Weights of a small model that answers yes/no questions on an image's attributes: 5.85M parameters, trained on Sentinel-2 satellite tiles (TerraMesh).
Rows from block 3 of the image encoder of a small model that answers yes/no questions on an image's attributes, named by matrix and row number. Rows with one number belong to one neuron. Each number is 128 + 24 x the weight over its row's rms, rounded and kept within 0 to 255. All counts start at 0. Numbers have three digits each.
After each neuron's rows are labels from the 100 images, of 14848, where the neuron reaches its highest value: "strongest on" is what is common among them; "peak on" is the class under the peak. Only what is clearly more common there than usual is listed. The data: Sentinel-2 satellite tiles (TerraMesh). In brackets: how many of the 100, against the usual share in percent.
# fc1: MLP up (encoder.blocks.3.mlp.fc1.weight, 384x128), inputs 0-127
# fc2: MLP down (encoder.blocks.3.mlp.fc2.weight, 128x384, transposed), outputs 0-127

fc1.150:177095133167152165115140145128142137135135114097145108063153120157092163151152140105151145088158121123168165130141133147109087150134135106124099172122095104119123124093133126109151123149116123120077100102133122108131150116193127124178160097154118061118126159185104139107130133129101111114116149141128119083145116129154150132132122152145103094125112110126105104114132153125129105115117
fc2.150:137112101142134125143101144146130111152120096134127113085104143211152134139083168136184103101119132133105109154137125104149181104133114111132119156117130153125158126152119139124131152156155119153112131123194120124127128134124119133147115157100151109143121120087193162096119103160129148084174161154149115131099099126102097090094139111102112117112089120139123113094137149106127109115136
strongest on: main land cover: rangeland (47 vs 20.4)
peak on: rangeland (51 vs 22.5)

fc1.87:134175155163110166156116113138170155121123117114167132143084169149167117135092100147164131119153116125161061122147119090097111125120118075097132113179096128122145132076139124152138141110110099099128119124127138120125153150137086138108164119097161168121110135126138141118110114132149127195162129143131100157141120149119139106130144132143103108108110115095175136118130092102124161129112
fc2.87:134060101084119093141129165123072132146126142118098156092132148141139140096155173130116126151157158110200111123133117139165083136141143104141168158135143127195133146160128128104120121139137136153142122091095151114116106099155126163124105111161095088138095128154126118100160124115147126144115126142100115116116130120099147092154106139113146127130113159151124144158110161096135128116163
strongest on: trees (91 vs 58.5); crops (66 vs 38.8); flooded vegetation (26 vs 10.2)
peak on: crops (46 vs 17.5)

fc1.181:117141189126131110171143162115126084111146165115075132108147126097133121117125141091099082074084147161114125149120118111175178094135104138135112116129148099130143109156103125105154123143126131157150160123126164100127147107150126117098152130127156102117146162137145104111103132166140210138134106124105145123134127094091154108163102159132139143132137091105120143110131128108108131106150
fc2.181:178141138096132083123121119093143143153129117102121091103139152137133146131143126177181098163107121123117116091174136098113117136140120104121152154139106158123116151125157152108127115135123153134129122110121100132171065184109123136133118079188143163108107089128131099112134158119131097128084175142147137153138170141124110138136149146143142113145111137086124124168090144127149099099120
strongest on: clouds (89 vs 15.4)
peak on: clouds (67 vs 2.7)

fc1.378:147107119137135168123116124124161132159122146091151104088136116139136123124113126065139098170103138115123122161166179126131104113103134111141182170099153126137118135138156178131163060119126151156129097086144149130094122140155139146132142136109111095130121127105158180120155106120112135091106127184128137135136140138078127144116153129128161120140148153129150078109116101127097093118108
fc2.378:149122122144146103117131164141137160120131118168123124128124105115173090160115120122132152141114118144150102112143156128165080121162169105151154083143112148125137143112089170091177118157121066146157091100145125116134118116165121125131166150093125133119125118124136116109120119135143092096156150067125124139138144133097132087108132121125126107131135141131042136168169132086119144115131
strongest on: built area (72 vs 37.5); crops (64 vs 38.8)
peak on: crops (37 vs 17.5)

fc1.352:160169146122097151104150102095142096186153142122155125127154114105106113102183126101111134151100131071132179117112083142130143118124102088109117119114135104098132087127136127135166129131164093104122137126132099110116131112164155136129101133143148122087088174103142161155142123152151150100132159159095143110131144108108144103095167150134106081107154148164149115126125141122163134136135
fc2.352:122122122114148104124123167110111099161111113153115136146130114103166167117142104178123043110120092149123098141102137153141134165143133143123141119144131112135154119091099113164121096116128106147098172125160123137100141185103099157115139147109130157148095122098146172121142132135098103083143167134139131120121125129134116113164143119113147138135088133143097185119161124096083102163115
strongest on: bare ground (68 vs 24.4); main land cover: rangeland (44 vs 20.4)
peak on: rangeland (48 vs 22.5)

fc1.17:148126184148153128114124187123147133082150132142121109119120093090109141120106107118161136129136081115164134135123107106125121090146096158115112131089171138106107129107153127107113169133128153135139139133161142127129125118126115116132169193141122138132120192116086141137132075138124111104143130069113148122109138137164112122134141140159185118094158111079113130124133117143092091143162
fc2.17:128171127147138103106133105125140112109071156084087162079133138138126150138169146133155120118109139172142158115158164147093106102097149163158140126077094097159095103115129154141148118107092128143176121125096119134125118117124129166137135133107166070094122113105156096099143099154126126149135111165151140139140118148103152121124127132161101107134135129121141101091124109140129172133168
strongest on: built area (85 vs 37.5); crops (84 vs 38.8); main land cover: crops (66 vs 20.2)
peak on: built area (35 vs 5.2)

fc1.310:126170088131099089120128121146127125115075136126132157160179121145131152140091113150149171101129076090116081132127115126147144139174130092142108106131129100107101163164148104115138166121140135157094159127132128161117118090178135134132097113145114101163093133149138139134133152153113131085176101099135140117145114102131131139081168126157125141119103103092145141125100125134141139129180
fc2.310:088102132123130111135103143139130126117138107119165103097161130105102121136109145112095132144114119128121128118145116147095096108127127084128125162096139094147140086145141130063112090131112098136135108175139116129172153125127190150147174155116125139140164141099119103149117126111169129182096151162148105090093106096152129153131153169083160146182148118157125134145113119121127096132127
strongest on: trees (98 vs 58.5); main land cover: trees (87 vs 19.5); clouds (42 vs 15.4)
peak on: trees (90 vs 20)

fc1.217:130175120116133118165106160140127133144110148116143135102096159099106196141120089107114114137145148122087108144115130150059144151115159123131183124131137130112133165151121143122090146147137134125068110138111113110050114146147141109097142120185129187132131149134097132098123112119142137130159165153116095149139170148124148117131111089120121141116108117129155152118100142125138137159115
fc2.217:132111150118114150126115090131114100125157127088123184107154148116139135113162136140133165130136126096141129126157111102062098097086099105163150107161168100142131151131129099126169129122169096163142083123145122107146151125117158108162146150098172134140137134167118127102150128123145129107083126148157115135123107110135124153154123110181108130127127151155093080102083131103136151081125
strongest on: crops (71 vs 38.8); main land cover: crops (41 vs 20.2)
peak on: crops (38 vs 17.5)

fc1.157:123187152149104076114127138165139110119113135135152114111135094144152161095120121106120181135148160097114122153138057132121139144156162132137143134139165135137144152144125114130122130077082137139138131128149129126084114124068125131114134118092162109101159117137083073112138118142128089125142162149146149135158137082093108172141123137140131143100105082114130157138144101119112132112161
fc2.157:135103121113137095139136106148115109162145136144101120126074169147105153127153134149103130142141151124139144117140118126138134132088130150128153153120137146155155070114086156118116126142119117107127116130110077148133110131141148161119094133130118139127120165163108077124152171091149115173119123174059094117134154099129171106149129132125137112131141117111141097202086135161129123076143
strongest on: main land cover: rangeland (43 vs 20.4); flooded vegetation (26 vs 10.2)
peak on: rangeland (55 vs 22.5)

fc1.256:161180116124124098105124119139115132130138111123164154179127161183118159120133135143114109121096084122158088084149093133141106099126137133096135149110152138126086129137157117118144164103088156141108111144137130162139097083116129143105081098152127115156115137163116139128095119163141158128159148096126118129156118090134141149128157097111104083108073140100173136115097114152132090129138
fc2.256:145098119086139086115131120144138159105133126111124143102083148194146136113140140153127094154105164102115135112110148178099127097160120128080110143155130072156140137160152153101138121123174093141137121108121117132121103125159129121101128113085101130120140166160122113140164146101152109154117123146151087104094128142131116094108128132148123117135158129137150092209143132098138142116161
strongest on: trees (95 vs 58.5); main land cover: trees (85 vs 19.5); clouds (37 vs 15.4)
peak on: trees (83 vs 20)

fc1.152:117136166087115155143112146087149150116125131116127122141170078073131123100108164121092145136132162128123078134095131132112138122126111107130142087173120078152154071124162147123116140140133101160161145126153134106136129147171115092124113128132127141147172119124117129117120135127064128110127090142195133096174110137134112147143105112143158141121081105132124139110129125115102157120174
fc2.152:095138119116097069095120107128103144127110130138070145121136144165116157152129121116160109124073122111117156146110126079126168101131117111081148137129135151148104109113130089141140096099105191127119122148121086130151126124117136153181127126137120148117146171123161140093124127200146173154124134163103125159133115130089137094100165138164110127126139148104134116134114115129133154147157
strongest on: snow or ice (69 vs 20.6); main land cover: snow or ice (66 vs 14.6)
peak on: snow or ice (66 vs 14)

fc1.255:113162150137129128124132121109125136131092132117119108154148160123109133092140141090166140132117102120142089134165154082137133121109140129109077132150144138140123126146111128092126098144153104110068101132140144153166174110122142127129106194145145121135098153114101084128176160125142079080118122121105103145172144144116136150122099122146161116140197147119130128129111129109164133135064
fc2.255:111135117153104151170141104179123139178127120146106077116166146113143143109146132137105137102151133139163135114116146115132127109119110106086142137143162097115114079146110156079156099092119136154129153133089108136127149149106177137166096099151118169120090100143121125154114131117095149157137119150133133149137120106132102136115073135167105142104148154145089123187135100133141122127075
strongest on: crops (96 vs 38.8); built area (81 vs 37.5); main land cover: crops (81 vs 20.2)
peak on: crops (78 vs 17.5)

fc1.281:110141109139115128144129159144123107125161131137150135110091122089147082112144130112102136162130123152163158112130127135092092131100080112115081108122134158137144153111094125095141152123177110135132113127132131124129147126140165110142133115151102175148147142119154092117136186147120072101115152127122105116107074133110114106128123145144138103140096151117179147179159087151069172135111
fc2.281:154166127159115152114087151130146133088128145165104139119174121107137130130132109144139131119118131122174124139180113133139161123122132111123147131106145143133101086168142124171110129121098165116116098119095143140092127116117103140174154161101126104113146102154093104112148091164127173152124123126057140128087142169092098121085117115123104127107140119138083143123172135111122151169092
strongest on: main land cover: snow or ice (39 vs 14.6)
peak on: snow or ice (35 vs 14)

fc1.302:113117086118123154136142153166126159108149102068143170131105134106149089171083150120172165141131128111112151163095110145105135169149080094125131119133109159129108074128096133149127145136125044118163114115128132176118108152134133086105153157146114130111129153135117117110138136118151113104151143114142179125116108138142118127116109139100107147148150147113116133118143122145144118073152
fc2.302:113147124122095092139101139135127146137122132114093099124156180142151143122156138131110082134154169111183116173120154141177135113065136144161116109150125176074140126132154129110140076144088133104128123135119113119138139124073147079121085145161086121153100137108125173128108121132159109151100152113125111138115122117124143135124100150148163164085110125137156124155149132118133115115146
strongest on: water (71 vs 40.4); main land cover: water (32 vs 11.2)
peak on: water (63 vs 10.8)

fc1.82:126131111153123112117067132094124105098075132133132204108147088152131104100165128112148098139091173138128159139143138116128132102125181131159096120117156150102122148143128102118117167154148145115110145143138162126109127136117152107127115155086135135146150150090134130093136100118116157118150066156154141123097138153134114132127090181146089107095133142091113128153112088140130128114130
fc2.82:160125129140146138144152133109138101133119118107116096130141193100097158153087155137141191137122140112115102072144143110127136144132128083081157136150068153102133120144109113176126103108152147125096120129115148135122142123135119177162123134104138127169127117159092093147129132089100102139097130090140107105134134157167123155129133094146078134138165113133181138111121121153113123113154
strongest on: bare ground (50 vs 24.4); main land cover: rangeland (44 vs 20.4)
peak on: rangeland (49 vs 22.5)

fc1.117:128148107159160140135161108129111139106154139127143068104099086175139134139133113125135136123134157153089157147108150132125123168136156175141131106147136113119100138102090088145162136150097116154098129108113111089096140145136136144119084178153089141123109123115107105150116198104113084120159116138121127110131144077142113181139118116113117150090134109113155121097115103105161153141118
fc2.117:104123124107166109101128153145151113113143100143131108119133140116110117124157095125155162104176098095153136126127148112133133134101133136103123130185073187182111178109104089118149124108109107116157075111163135114124106139079159133140150106152159144093138113130142120131107166109157135097104146154139098116178137125106153139105134176138130128150100129117096101134098135157152099123116
strongest on: bare ground (60 vs 24.4); main land cover: rangeland (51 vs 20.4); main land cover: bare ground (28 vs 5.1)
peak on: rangeland (49 vs 22.5); bare ground (26 vs 4.8)

fc1.263:143098090133104096164147144154105146153140116136137164119138148092126163130125132103111131111079119088130134110095116125137140140166142145125122151091154103118132134106119143149142151120181109154128145134182159117132141132125074128149100142126079115169119093103130088126131080122113111168094152122112134173160145122108120126170133146153101127157107114154068116149118101139128082142171
fc2.263:147128144125131085097094093088130135085127158124128139133061130176119170126132138164082111167146109090113114152143113104118119162091115112141143125189123155141116127128114150105083104135128144160127128128112147134122118144138172160094112129153120141129138125189131112127127154148140082174118117126121098116072162123098107116143139158121127108131121109137173140179131140126147126094127
strongest on: main land cover: snow or ice (35 vs 14.6)
peak on: snow or ice (36 vs 14)

fc1.342:127114136138183109085122088145143152084106117121150145141166161133145142134138120141144135141158131113139132128142106079148126122142109144149104138132129136094126166137166127117141161120137102143091134135116126106113097130088132174142117147181158132134138090129104142085164111127118132146117093091144111120170155143119123119054092166088122142105166163117079151142089139132125105141083
fc2.342:085147139115125093123095148104076158123150125091142192126148136122164161131134111169099144159137170136096131089135085149109126140136113129139140142133130134120128106141126133060104103188129173097111166135134173082144142117127116159096121136114102112104148119103146106097144126126112108083115121122115121118138155115123115144152113129161115130150141135138146120131091140114154181138185
strongest on: bare ground (69 vs 24.4); snow or ice (68 vs 20.6); main land cover: snow or ice (43 vs 14.6)
peak on: snow or ice (56 vs 14)

fc1.107:123175175111129126116138124157080130113136137131111169150137135105135138174119142115135126113126069154125135103127137113167144129150137131139110136117105084100109183117114090169129161111117125130119133146069133108151123104168128151108140102149123116186129117113150127128105096150140131091129176110099095104089134113205065139116137161119121124103144126149137118147117112110142099139125
fc2.107:126128112131078135126096135161128100144142140130162142100093162123138153129130147108114138099149101143167133137120116208097117094108122125138134118127143092107099200090109131133136127149103133118089124140148149092110079113133110125101106125151148134112135182119139102162151100171118099128138124134164135162098139157118113159111114133156093119103160179112147109127122144158089135165141
strongest on: clouds (56 vs 15.4); main land cover: trees (49 vs 19.5)
peak on: trees (50 vs 20)

fc1.7:094160164146145121103159178134078113120157092148108105123175135121117164149123154131112101111110093144111123113115108119124154141138106134114145144112118122079112131115067153140134070116144097138136135173113125112151111125113086123140114119195172150110144115110145091099139131140167128136138130104128096102166154098106097113148121180126149168131171151124116134161135148134148144131131
fc2.7:122150097085143105144101128106157141133141151121144164112125104125162156120160119125120101136097100066155117126128142125158112140128119137112097185138135160127124140107131162145113115136138158096078163125148107124163072122091157127149125196076137164088124142089156121142127123132157147108133134095146113148149143146114106094119122122140093146105127097142118138123089167117131103108179
strongest on: clouds (84 vs 15.4)
peak on: clouds (71 vs 2.7)

fc1.163:186110171111104143130099149114170100090133106105112154104134132147125109125138106129099132134134138156119093151161145162094136121161082175164133161149116135118112121115153142144123105116127110077138097171111152075079139163122089118116118168178125140092148151131151133125125123107092126134098105152102142134145141161132154092157106147114137131117174118119121134124144119138167140120081
fc2.163:131096108135139142130100122137129144114124156127105145159142082128133107125120102130109137077127116125171163122127143141120180108114100114120127099106083133107118158125173109149083117116124133130080161160126134138121143161096118138145067128125099107121126143105137134128138149171157143126085154127162116145136125138133128065177147129062113121163163110130150182115152124188114124127145
strongest on: main land cover: crops (41 vs 20.2)
peak on: crops (41 vs 17.5)

fc1.196:140144096146109111189113132126166155145123138116111142141162100178142120108136142111134146097145162155090137139193108115073112112154140124112149132133133098122152125106122112110084137117093123121116108139163128115099114142145127119130136152153113139102143131144099109161117123120150143160123098135088104151093113132127150136185167104094090137131195143136107125144088120090169167111157
fc2.196:146133135112120128121123145131120131145149134084134164129109153109115142162130120141102120154159130067147128160108132156129129125112122093142145088156120177160112150161151148128131111117145099118111175110095130125108145155101130154103104120129124118093115152126085113099160139122140135063121121129137094118113104118096153123138129141156148122110073166109154158127147165151217089089152
strongest on: bare ground (68 vs 24.4); main land cover: rangeland (49 vs 20.4)
peak on: rangeland (58 vs 22.5)

fc1.10:127116150112142143123110118102136076109170149125121128148161147132135147109117100141097130164167159136154131142116123110170125145159135118131153131089136084159138162101161151113113160134128089125169081172121138119155126100130117137101163161112163124106108117101111115112057123131166119159130109128104091080168130100147084122109125122126129167121104180113114133084106115110120110143132
fc2.10:148150079130153067115100123120152111125131149109141117132134159139115129129161106186118184069108152120112125126141127134105130151143153115107122147114122143148150162150088126123153132112131138151100141137096117116146123172086111096137106140113132126151106145156100102171169091089095131139085142065149139158121143139132121130161144153094149149155125094109168139154135103112105138114087
strongest on: water (81 vs 40.4); main land cover: water (73 vs 11.2)
peak on: water (71 vs 10.8)

fc1.283:153134138175156122130120159119122125053156128104127125122102071128141182110100109119133095151129114109120149181101118137169121175173155128155144114141136120136152138127103145118137138104109125123125113156144127135091126115152100156110159137093091155179157137132127123129099135167128150161118160118177101102161144164160110134143140110101121137140083113105129119138115137086097167137117
fc2.283:103126122124061117123163133146128130137140127151124121132110149132099134153118137119137131124159086131140163126125109100153125104118108121141158132198113130149117148103126153091137130139134120128122207068098115133144106140082132176090105134121107104132100157144148070130132185113168121128111130150133132104123158167115168124160117135145110193100130138127135110136121108154145119091115
strongest on: main land cover: crops (49 vs 20.2); flooded vegetation (30 vs 10.2)
peak on: crops (47 vs 17.5)

fc1.18:145126113134119126119116093185151108130152115170132117138157130119120118161138171122133119153172132120148142146150105101166133152166141124104118146141131105136102180093141156082130130134068112124133129121102117129133123137117124114138167137088087150127110123138146139140094127162174137122115171153092101108161107168092144132135136158135129130161092168103183151081145114094097131088110
fc2.18:114122129161121129134155137079128140134154138132133151124112123143146164142108096144108101076121115116121110155117159105146111136120135120136134171153124092120119124140107107120134183151149138170170099134135168096142125139163148087071111118068135087108153155143128107130171103097123128180125126091105146132096144151134113158103117142118158116113123178133141079113113171131111092088127
strongest on: main land cover: water (31 vs 11.2)
peak on: water (28 vs 10.8)

fc1.245:114090154133141197116117102103146124102126112116088116108164126160122123165111180117147117123132126117116191114162102126105096151083143122140128148096167145091088135115098128116137079121141094128139161113161156182138104135107119102108128093161144121098122142137122157148115107133107123155124102149117149110077138147128130129143155137121115145152154126116127128180127085126119177121091
fc2.245:122119135156181141107079130127116103091094107134151154096121147167084130123178132119132111155137152124144056145123125132134134135116135125086108107113130162146133130128108131130136131134128096143109170115100121140099128153102164185167146115096136146108130103093110117109161157144166149142165107120136100157145145114132064158112116063130162119151115136145132118156107146146094116111127
strongest on: water (77 vs 40.4); bare ground (49 vs 24.4); main land cover: water (47 vs 11.2); clouds (34 vs 15.4)
peak on: water (58 vs 10.8)

fc1.36:132093173127125127085145109113109144155147126087152163114132123081162183140124141133107142130122144112113196107132122156145145099073138132132100133123184117123132085109128189111156140159143103139089102138143122100126112127169119139145141099146147108130153113115111121171146127136149114134087102108089124097124096115120178120075108110135135149131123089120115161139113139139123129162154
fc2.36:067149131097122124100116106113118107143158123132115107156134130176080111152103140125095115149141126168141129128126116125123108132092133182161114093121110175140109141118126122169129172101127148112148135134110130090157114119104091092161167125119141144123109156123141149131147126117121132119110067103131075144119139131127105117139111103130150123134102112176127217134165134124136184130118
strongest on: snow or ice (96 vs 20.6); main land cover: snow or ice (89 vs 14.6)
peak on: snow or ice (89 vs 14)

fc1.284:132112085154122144088105141138117165119146146116131156146177100127130103128134145153116103140129147170131122092156139113145120135115117146119145146136126166121096167144164145165141134112125135128112128158122125127151123138146139126094125185103137188137134176102133137138135070134108113049143133135106105128131136171107127112145064146164101103127080125132119149103135116093121152070141
fc2.284:177109080144120122091129146143087114135138087102160133128144156131162115114133089129198130098150096109065133149156145134139151129138151067148126140108117138141150123137104126132118105153120174177088142117107127081152130084153136124101171159140120107146106121116175147131175154126105121157109105100125088124140129133111131118119144114146127135092124128142128136142133116111106176150137
strongest on: built area (72 vs 37.5)
peak on: built area (35 vs 5.2)

fc1.328:141125112132102146110112128140134110132131139123137110147137151140133129157129136144077111150109120100135148092121120129130122131099133162153146135153125137150085145131135162196120092083112115135122106124142189099159153128147110116130116100150143123145142125146073158088122176116059089100109131158159153115173100112137167125130131111151087137187120113109111106150091111175111118102117
fc2.328:132139116098116120121133113091126102096133116131094160155043098134111109134164104123177120126084141125141133142151106063165117117143155154131139133142110108097150120118141147121089124198127139124080165129148136165124147150114115090118128134124108134124116149089146126150100150126121111140153106141109148176125129127106119129160194138121136120116150121072114147119148167148117148149136
strongest on: main land cover: rangeland (67 vs 20.4)
peak on: rangeland (71 vs 22.5)

fc1.33:131146144124141107123086188126096122151139140086157118137116136179165087158111143139131111129087142117081192088148125136130115167134149132138143150152113128148129116082130130165144106123106094125108100126139158141131155112113121090108093123154143150147100131091149146105156098130140169119141130094141072099136119140122124128109144135178126108117131123134189116144089153100125117135169
fc2.33:111100124102140108134150091145168128114126149106135146091129089152106128143120149144142141165138143086112156085130118134153141077095125081127116168109146103109135127124091132108095136110140119087125136103154141084121155116136171129156140114156151108108150162129152132125142129159159092081135152106164187140122127131131107090154100104150135154152073141126169085140121117134168147149108
strongest on: snow or ice (98 vs 20.6); main land cover: snow or ice (96 vs 14.6)
peak on: snow or ice (94 vs 14)

fc1.54:168129151139110157141125119105158116128115108143083152166143115120118135158130113123101153127150099152108154109101140174175150129110150125118195115147120118119152141120098128114135130135157141145118080112164145144137186111117129126174167073113139129147118131096095131116091161123133117083146118122136111153138109104097159129100070137121087136190145120114127146114097157107108118112098
fc2.54:135112121106105122120126114094127086126124126084110164093141103149134095167128133126099105119143163106101104136172143124110118146162115153160134153118134170136156082096143116130111134145169131131119118183117150125079105131169162101102141159111140116137092091095129147113096151114165140176152105140133136132164159104138137177149143108157132161095132126143180128127123097125116107096091
strongest on: main land cover: crops (49 vs 20.2)
peak on: crops (41 vs 17.5)

fc1.30:131126157142119120152138112102168154100141121103134120160106150101108129166159163140135122139109150111117133166083117124121156094170106087144074142178100168106122141113108131104162127136106115081145101143127145160114093096136113107120131139173119112153142162114133120092147119141092101128161148138114135138095107148117144122098068064138134121092139114140140187105138132120148145127113
fc2.30:119123140084117135139098101178155157146133114116129141086110127098141153101153111125137108171100171133180091158131126157147097124113085126145072149114134133123140136084164137143117151154123093113125139129148113134128156106103132112150100116144120111121165149119119135108131109149126088100097169100143180099104142115153072117141126122181116114091130175127115109162107142125151164125149
strongest on: trees (97 vs 58.5); main land cover: trees (74 vs 19.5); clouds (70 vs 15.4)
peak on: trees (51 vs 20); water (30 vs 10.8)

fc1.21:087107148115129104138179147117151108113146172134128135147112132110175104164126165144152142150146148176119143122160121137145156142110085090153114154136125105113129095132112154116149110161158113117136126142110126113082142065103136163124175152105118122132102127139135085139147115138155088145064110126117138124092131152126157131137099133099121082147108130129120146197145129141101144106159
fc2.21:139119180117081138136100120098155104160107165102063131146136145137147093128148138161133117139179163102140110097122119096172125129139111151108126101137108145128118129135124162109169129130131132136148193139132131124103147131118104134130105142128113090119132089182132140129104110141137172128109154115108171138115109140125144203152113095137116107106081161086129097130131121100153114107124
strongest on: clouds (81 vs 15.4); main land cover: clouds (40 vs 2.5)
peak on: clouds (49 vs 2.7)

fc1.140:123126108115122054124115178110173087121101126116142168133142148130100176132147148140151123150151114137160140115109113132140122096137077114152102123130139137125149133152139131154154107168121109112152197101110190132128136133137110114167124077132100143107103113117158115185115097141126153067114154112155133091113140136102163154133112146107114132142129111140146099132123136133103167126136
fc2.140:102105133106067113169151101126138132139113189147081104120100150125169144132178126138165099145103100157125151113154116150130106147082114136110142135147110107125118136122116225137155094119115125131121111168129133109104098124119150147071111143122124096111124138135128129143104104124171156112116145161111132141131116115092122121088093137156120119104121145158117127146168146131161129108158
strongest on: trees (96 vs 58.5); main land cover: trees (68 vs 19.5)
peak on: trees (76 vs 20)

fc1.77:097109167135142129131123102093110172130163175125158145116106133146189105118117141112144140086149112127118128101122116144098093135121105176117102118143179122139103141122116120115152158156108149150085097112126153118124136107149116111111098127170147155154144127136101166125099136148123154184123132118114141106161101120094124092085120133153189108096083137150148143151108171098128143121115
fc2.77:094131156107116087152147122100109110111147127097163112129123165119095152111145124156140126105151152142149180100118074147133073129094125148138103125140130119117118120146132136115138114143122150109131170166132116145134135152101107115152119096156134147117090108169120156130145095120139111127071087065165138139144181119107090123136178164125132133155132114160108128119124127154158084153091
strongest on: snow or ice (98 vs 20.6); main land cover: snow or ice (92 vs 14.6)
peak on: snow or ice (89 vs 14)

fc1.172:114159086098113121127119127182103199156141223144122114151137110147167145145143148159159129132121143140122096101151109108128129133124105109133163140110109085140126112108134126113142104139100096142107125124099129119174102129130148144113183132126136108098126110146133111115125119186089158155095129148129094102139121168138158150147106126114122131147138076113161116135138096111127139103108
fc2.172:136116167162125152148174106076108119118120152122158120097154107134124131157130175089105152119129108150134146150126152111170138112062142141121116101157158072123111098116135116155118116149119121114111129139093136183137129131157101132118124124108101123112132111141213146113160154115101103110147130114130148121155140141113122137079134120140125102095123129117102077112128185146117159102143
strongest on: water (71 vs 40.4); built area (67 vs 37.5); crops (64 vs 38.8); main land cover: trees (43 vs 19.5)
peak on: trees (50 vs 20)

fc1.108:118144181151138147106082162154133133090118145155122110139104149148067116136129120066097150127123133136122145130104133144086147109114083110192127133140123155122145142127115092150115110147141114096121103099145129142095157105142152143155120102124113101168091116139135110117106108166170168112144166083132117172117131098131145161129106138111153141119095124141120112131153109099187154143139
fc2.108:111122056124145101112112120148129138097142139114095149098149100096131136134143165130138120125121133112144135143143163154111126133122152137129164135143120126125134087126140114141135148118117143118181120128067120137114122140130134120110153139150078138100119161156093124173120136129157133113165041177145156093130128115105122113132149147170140131117163062159134085117153074112151128126115
strongest on: main land cover: crops (41 vs 20.2); main land cover: water (30 vs 11.2)
peak on: water (37 vs 10.8); crops (37 vs 17.5)

fc1.35:078128157104138097125125159078101143136097150173130144127136123136161133141139159142138161151135113129081129131114154141136166076121096143145111126122162133112092155111120146154132100104164115139150149149114144156132096113127129142134194109122170125134127105109129138154124127172119145106162139096072110091109137075137162111125138126114098105114157125139160120137152127063156138093106
fc2.35:165110146110145100139132145073123133164135115135143093089174129094125104075139145124118112147130110099127110112134125132096134156108138186153121152132155102157122081165128139140079141124153111135081168112129121122126142130111135103111159137128136144122108159092089129072156120168169107153138170126158140066144142094156119117125128119097108176142135148111168116133143117132139123115120
strongest on: clouds (80 vs 15.4)
peak on: clouds (31 vs 2.7)

fc1.61:132159125096110149116144109103103149092090138095106150113165128179147154177105128155190128115149156144098102124133098142138131145118122160112136147128132108144154148099161130126143125123115136128139125145108142145123119078099135133150122136133125160109149129095099149115144155102138123102110137164112135114118145116175087109116124111167155125168150162135043150088169111084139095105121
fc2.61:147115107143151105142130133120150144116102118135114131070112134110099115105098108144081132136165130130081132129098077153130117110168154130121155106123101132126136140119141095141126183170202116131137099117145108147172110154109178102140122141144141155128094153199182154125129147109090095122110086131150156118155159135115108128143129107120081127125115131120111123140108104149132145150126
strongest on: flooded vegetation (36 vs 10.2)
peak on: rangeland (55 vs 22.5)

fc1.301:174128132158132120120151165124168111125102132119108112177104155116156151131142135101150125157172127152096106111121140120136134115111115079146169083133104128105124126192149094117132151132126155119110116124089121103105121112152134160113172162143132160103111121114141125151123105138102148106153092089131128159093167096134087121122141096149153104169113115118098146167152096168173116100140
fc2.301:149141127102141115107126125152139141135106154138085060129117095157104129159099139120101102119167103125099122133129103084124129117159109136142081127145152119118129126161167136098168128170148098116128157127143146107107105094079140131140137188128081128188143146139119152143111120099129151147158151121142131137164139122160138107117144096112111095096097149150113172139109096152157148101163
strongest on: clouds (68 vs 15.4); main land cover: clouds (32 vs 2.5)
peak on: clouds (64 vs 2.7)

fc1.25:138111103113139171103135106139100150089134136182154086144093103111090117116087133101109129132121108128121165112124104134149149127159147114115139132142115181127112091131099100137127148152169114105083122132136194101140155153121163150121161112153130182122144145130088143111117138100093125116097134115116131135129167124158173137094155140125119183075148140107124105121130121181127120130137
fc2.25:120119127155134167114113147113150154133122138165115118082195136129109104074108131162082105145111114129141138175143133168130124100119068110114107135117108083097122138163149129181148134106157093102129082115121149116142130150136108125160136111133106077106132143146134166155133128132122182128148128131147114132159104145150134115128110145110153134128142143119072135067126145144092157140135
strongest on: bare ground (62 vs 24.4); main land cover: rangeland (52 vs 20.4); main land cover: bare ground (36 vs 5.1)
peak on: rangeland (55 vs 22.5); bare ground (37 vs 4.8)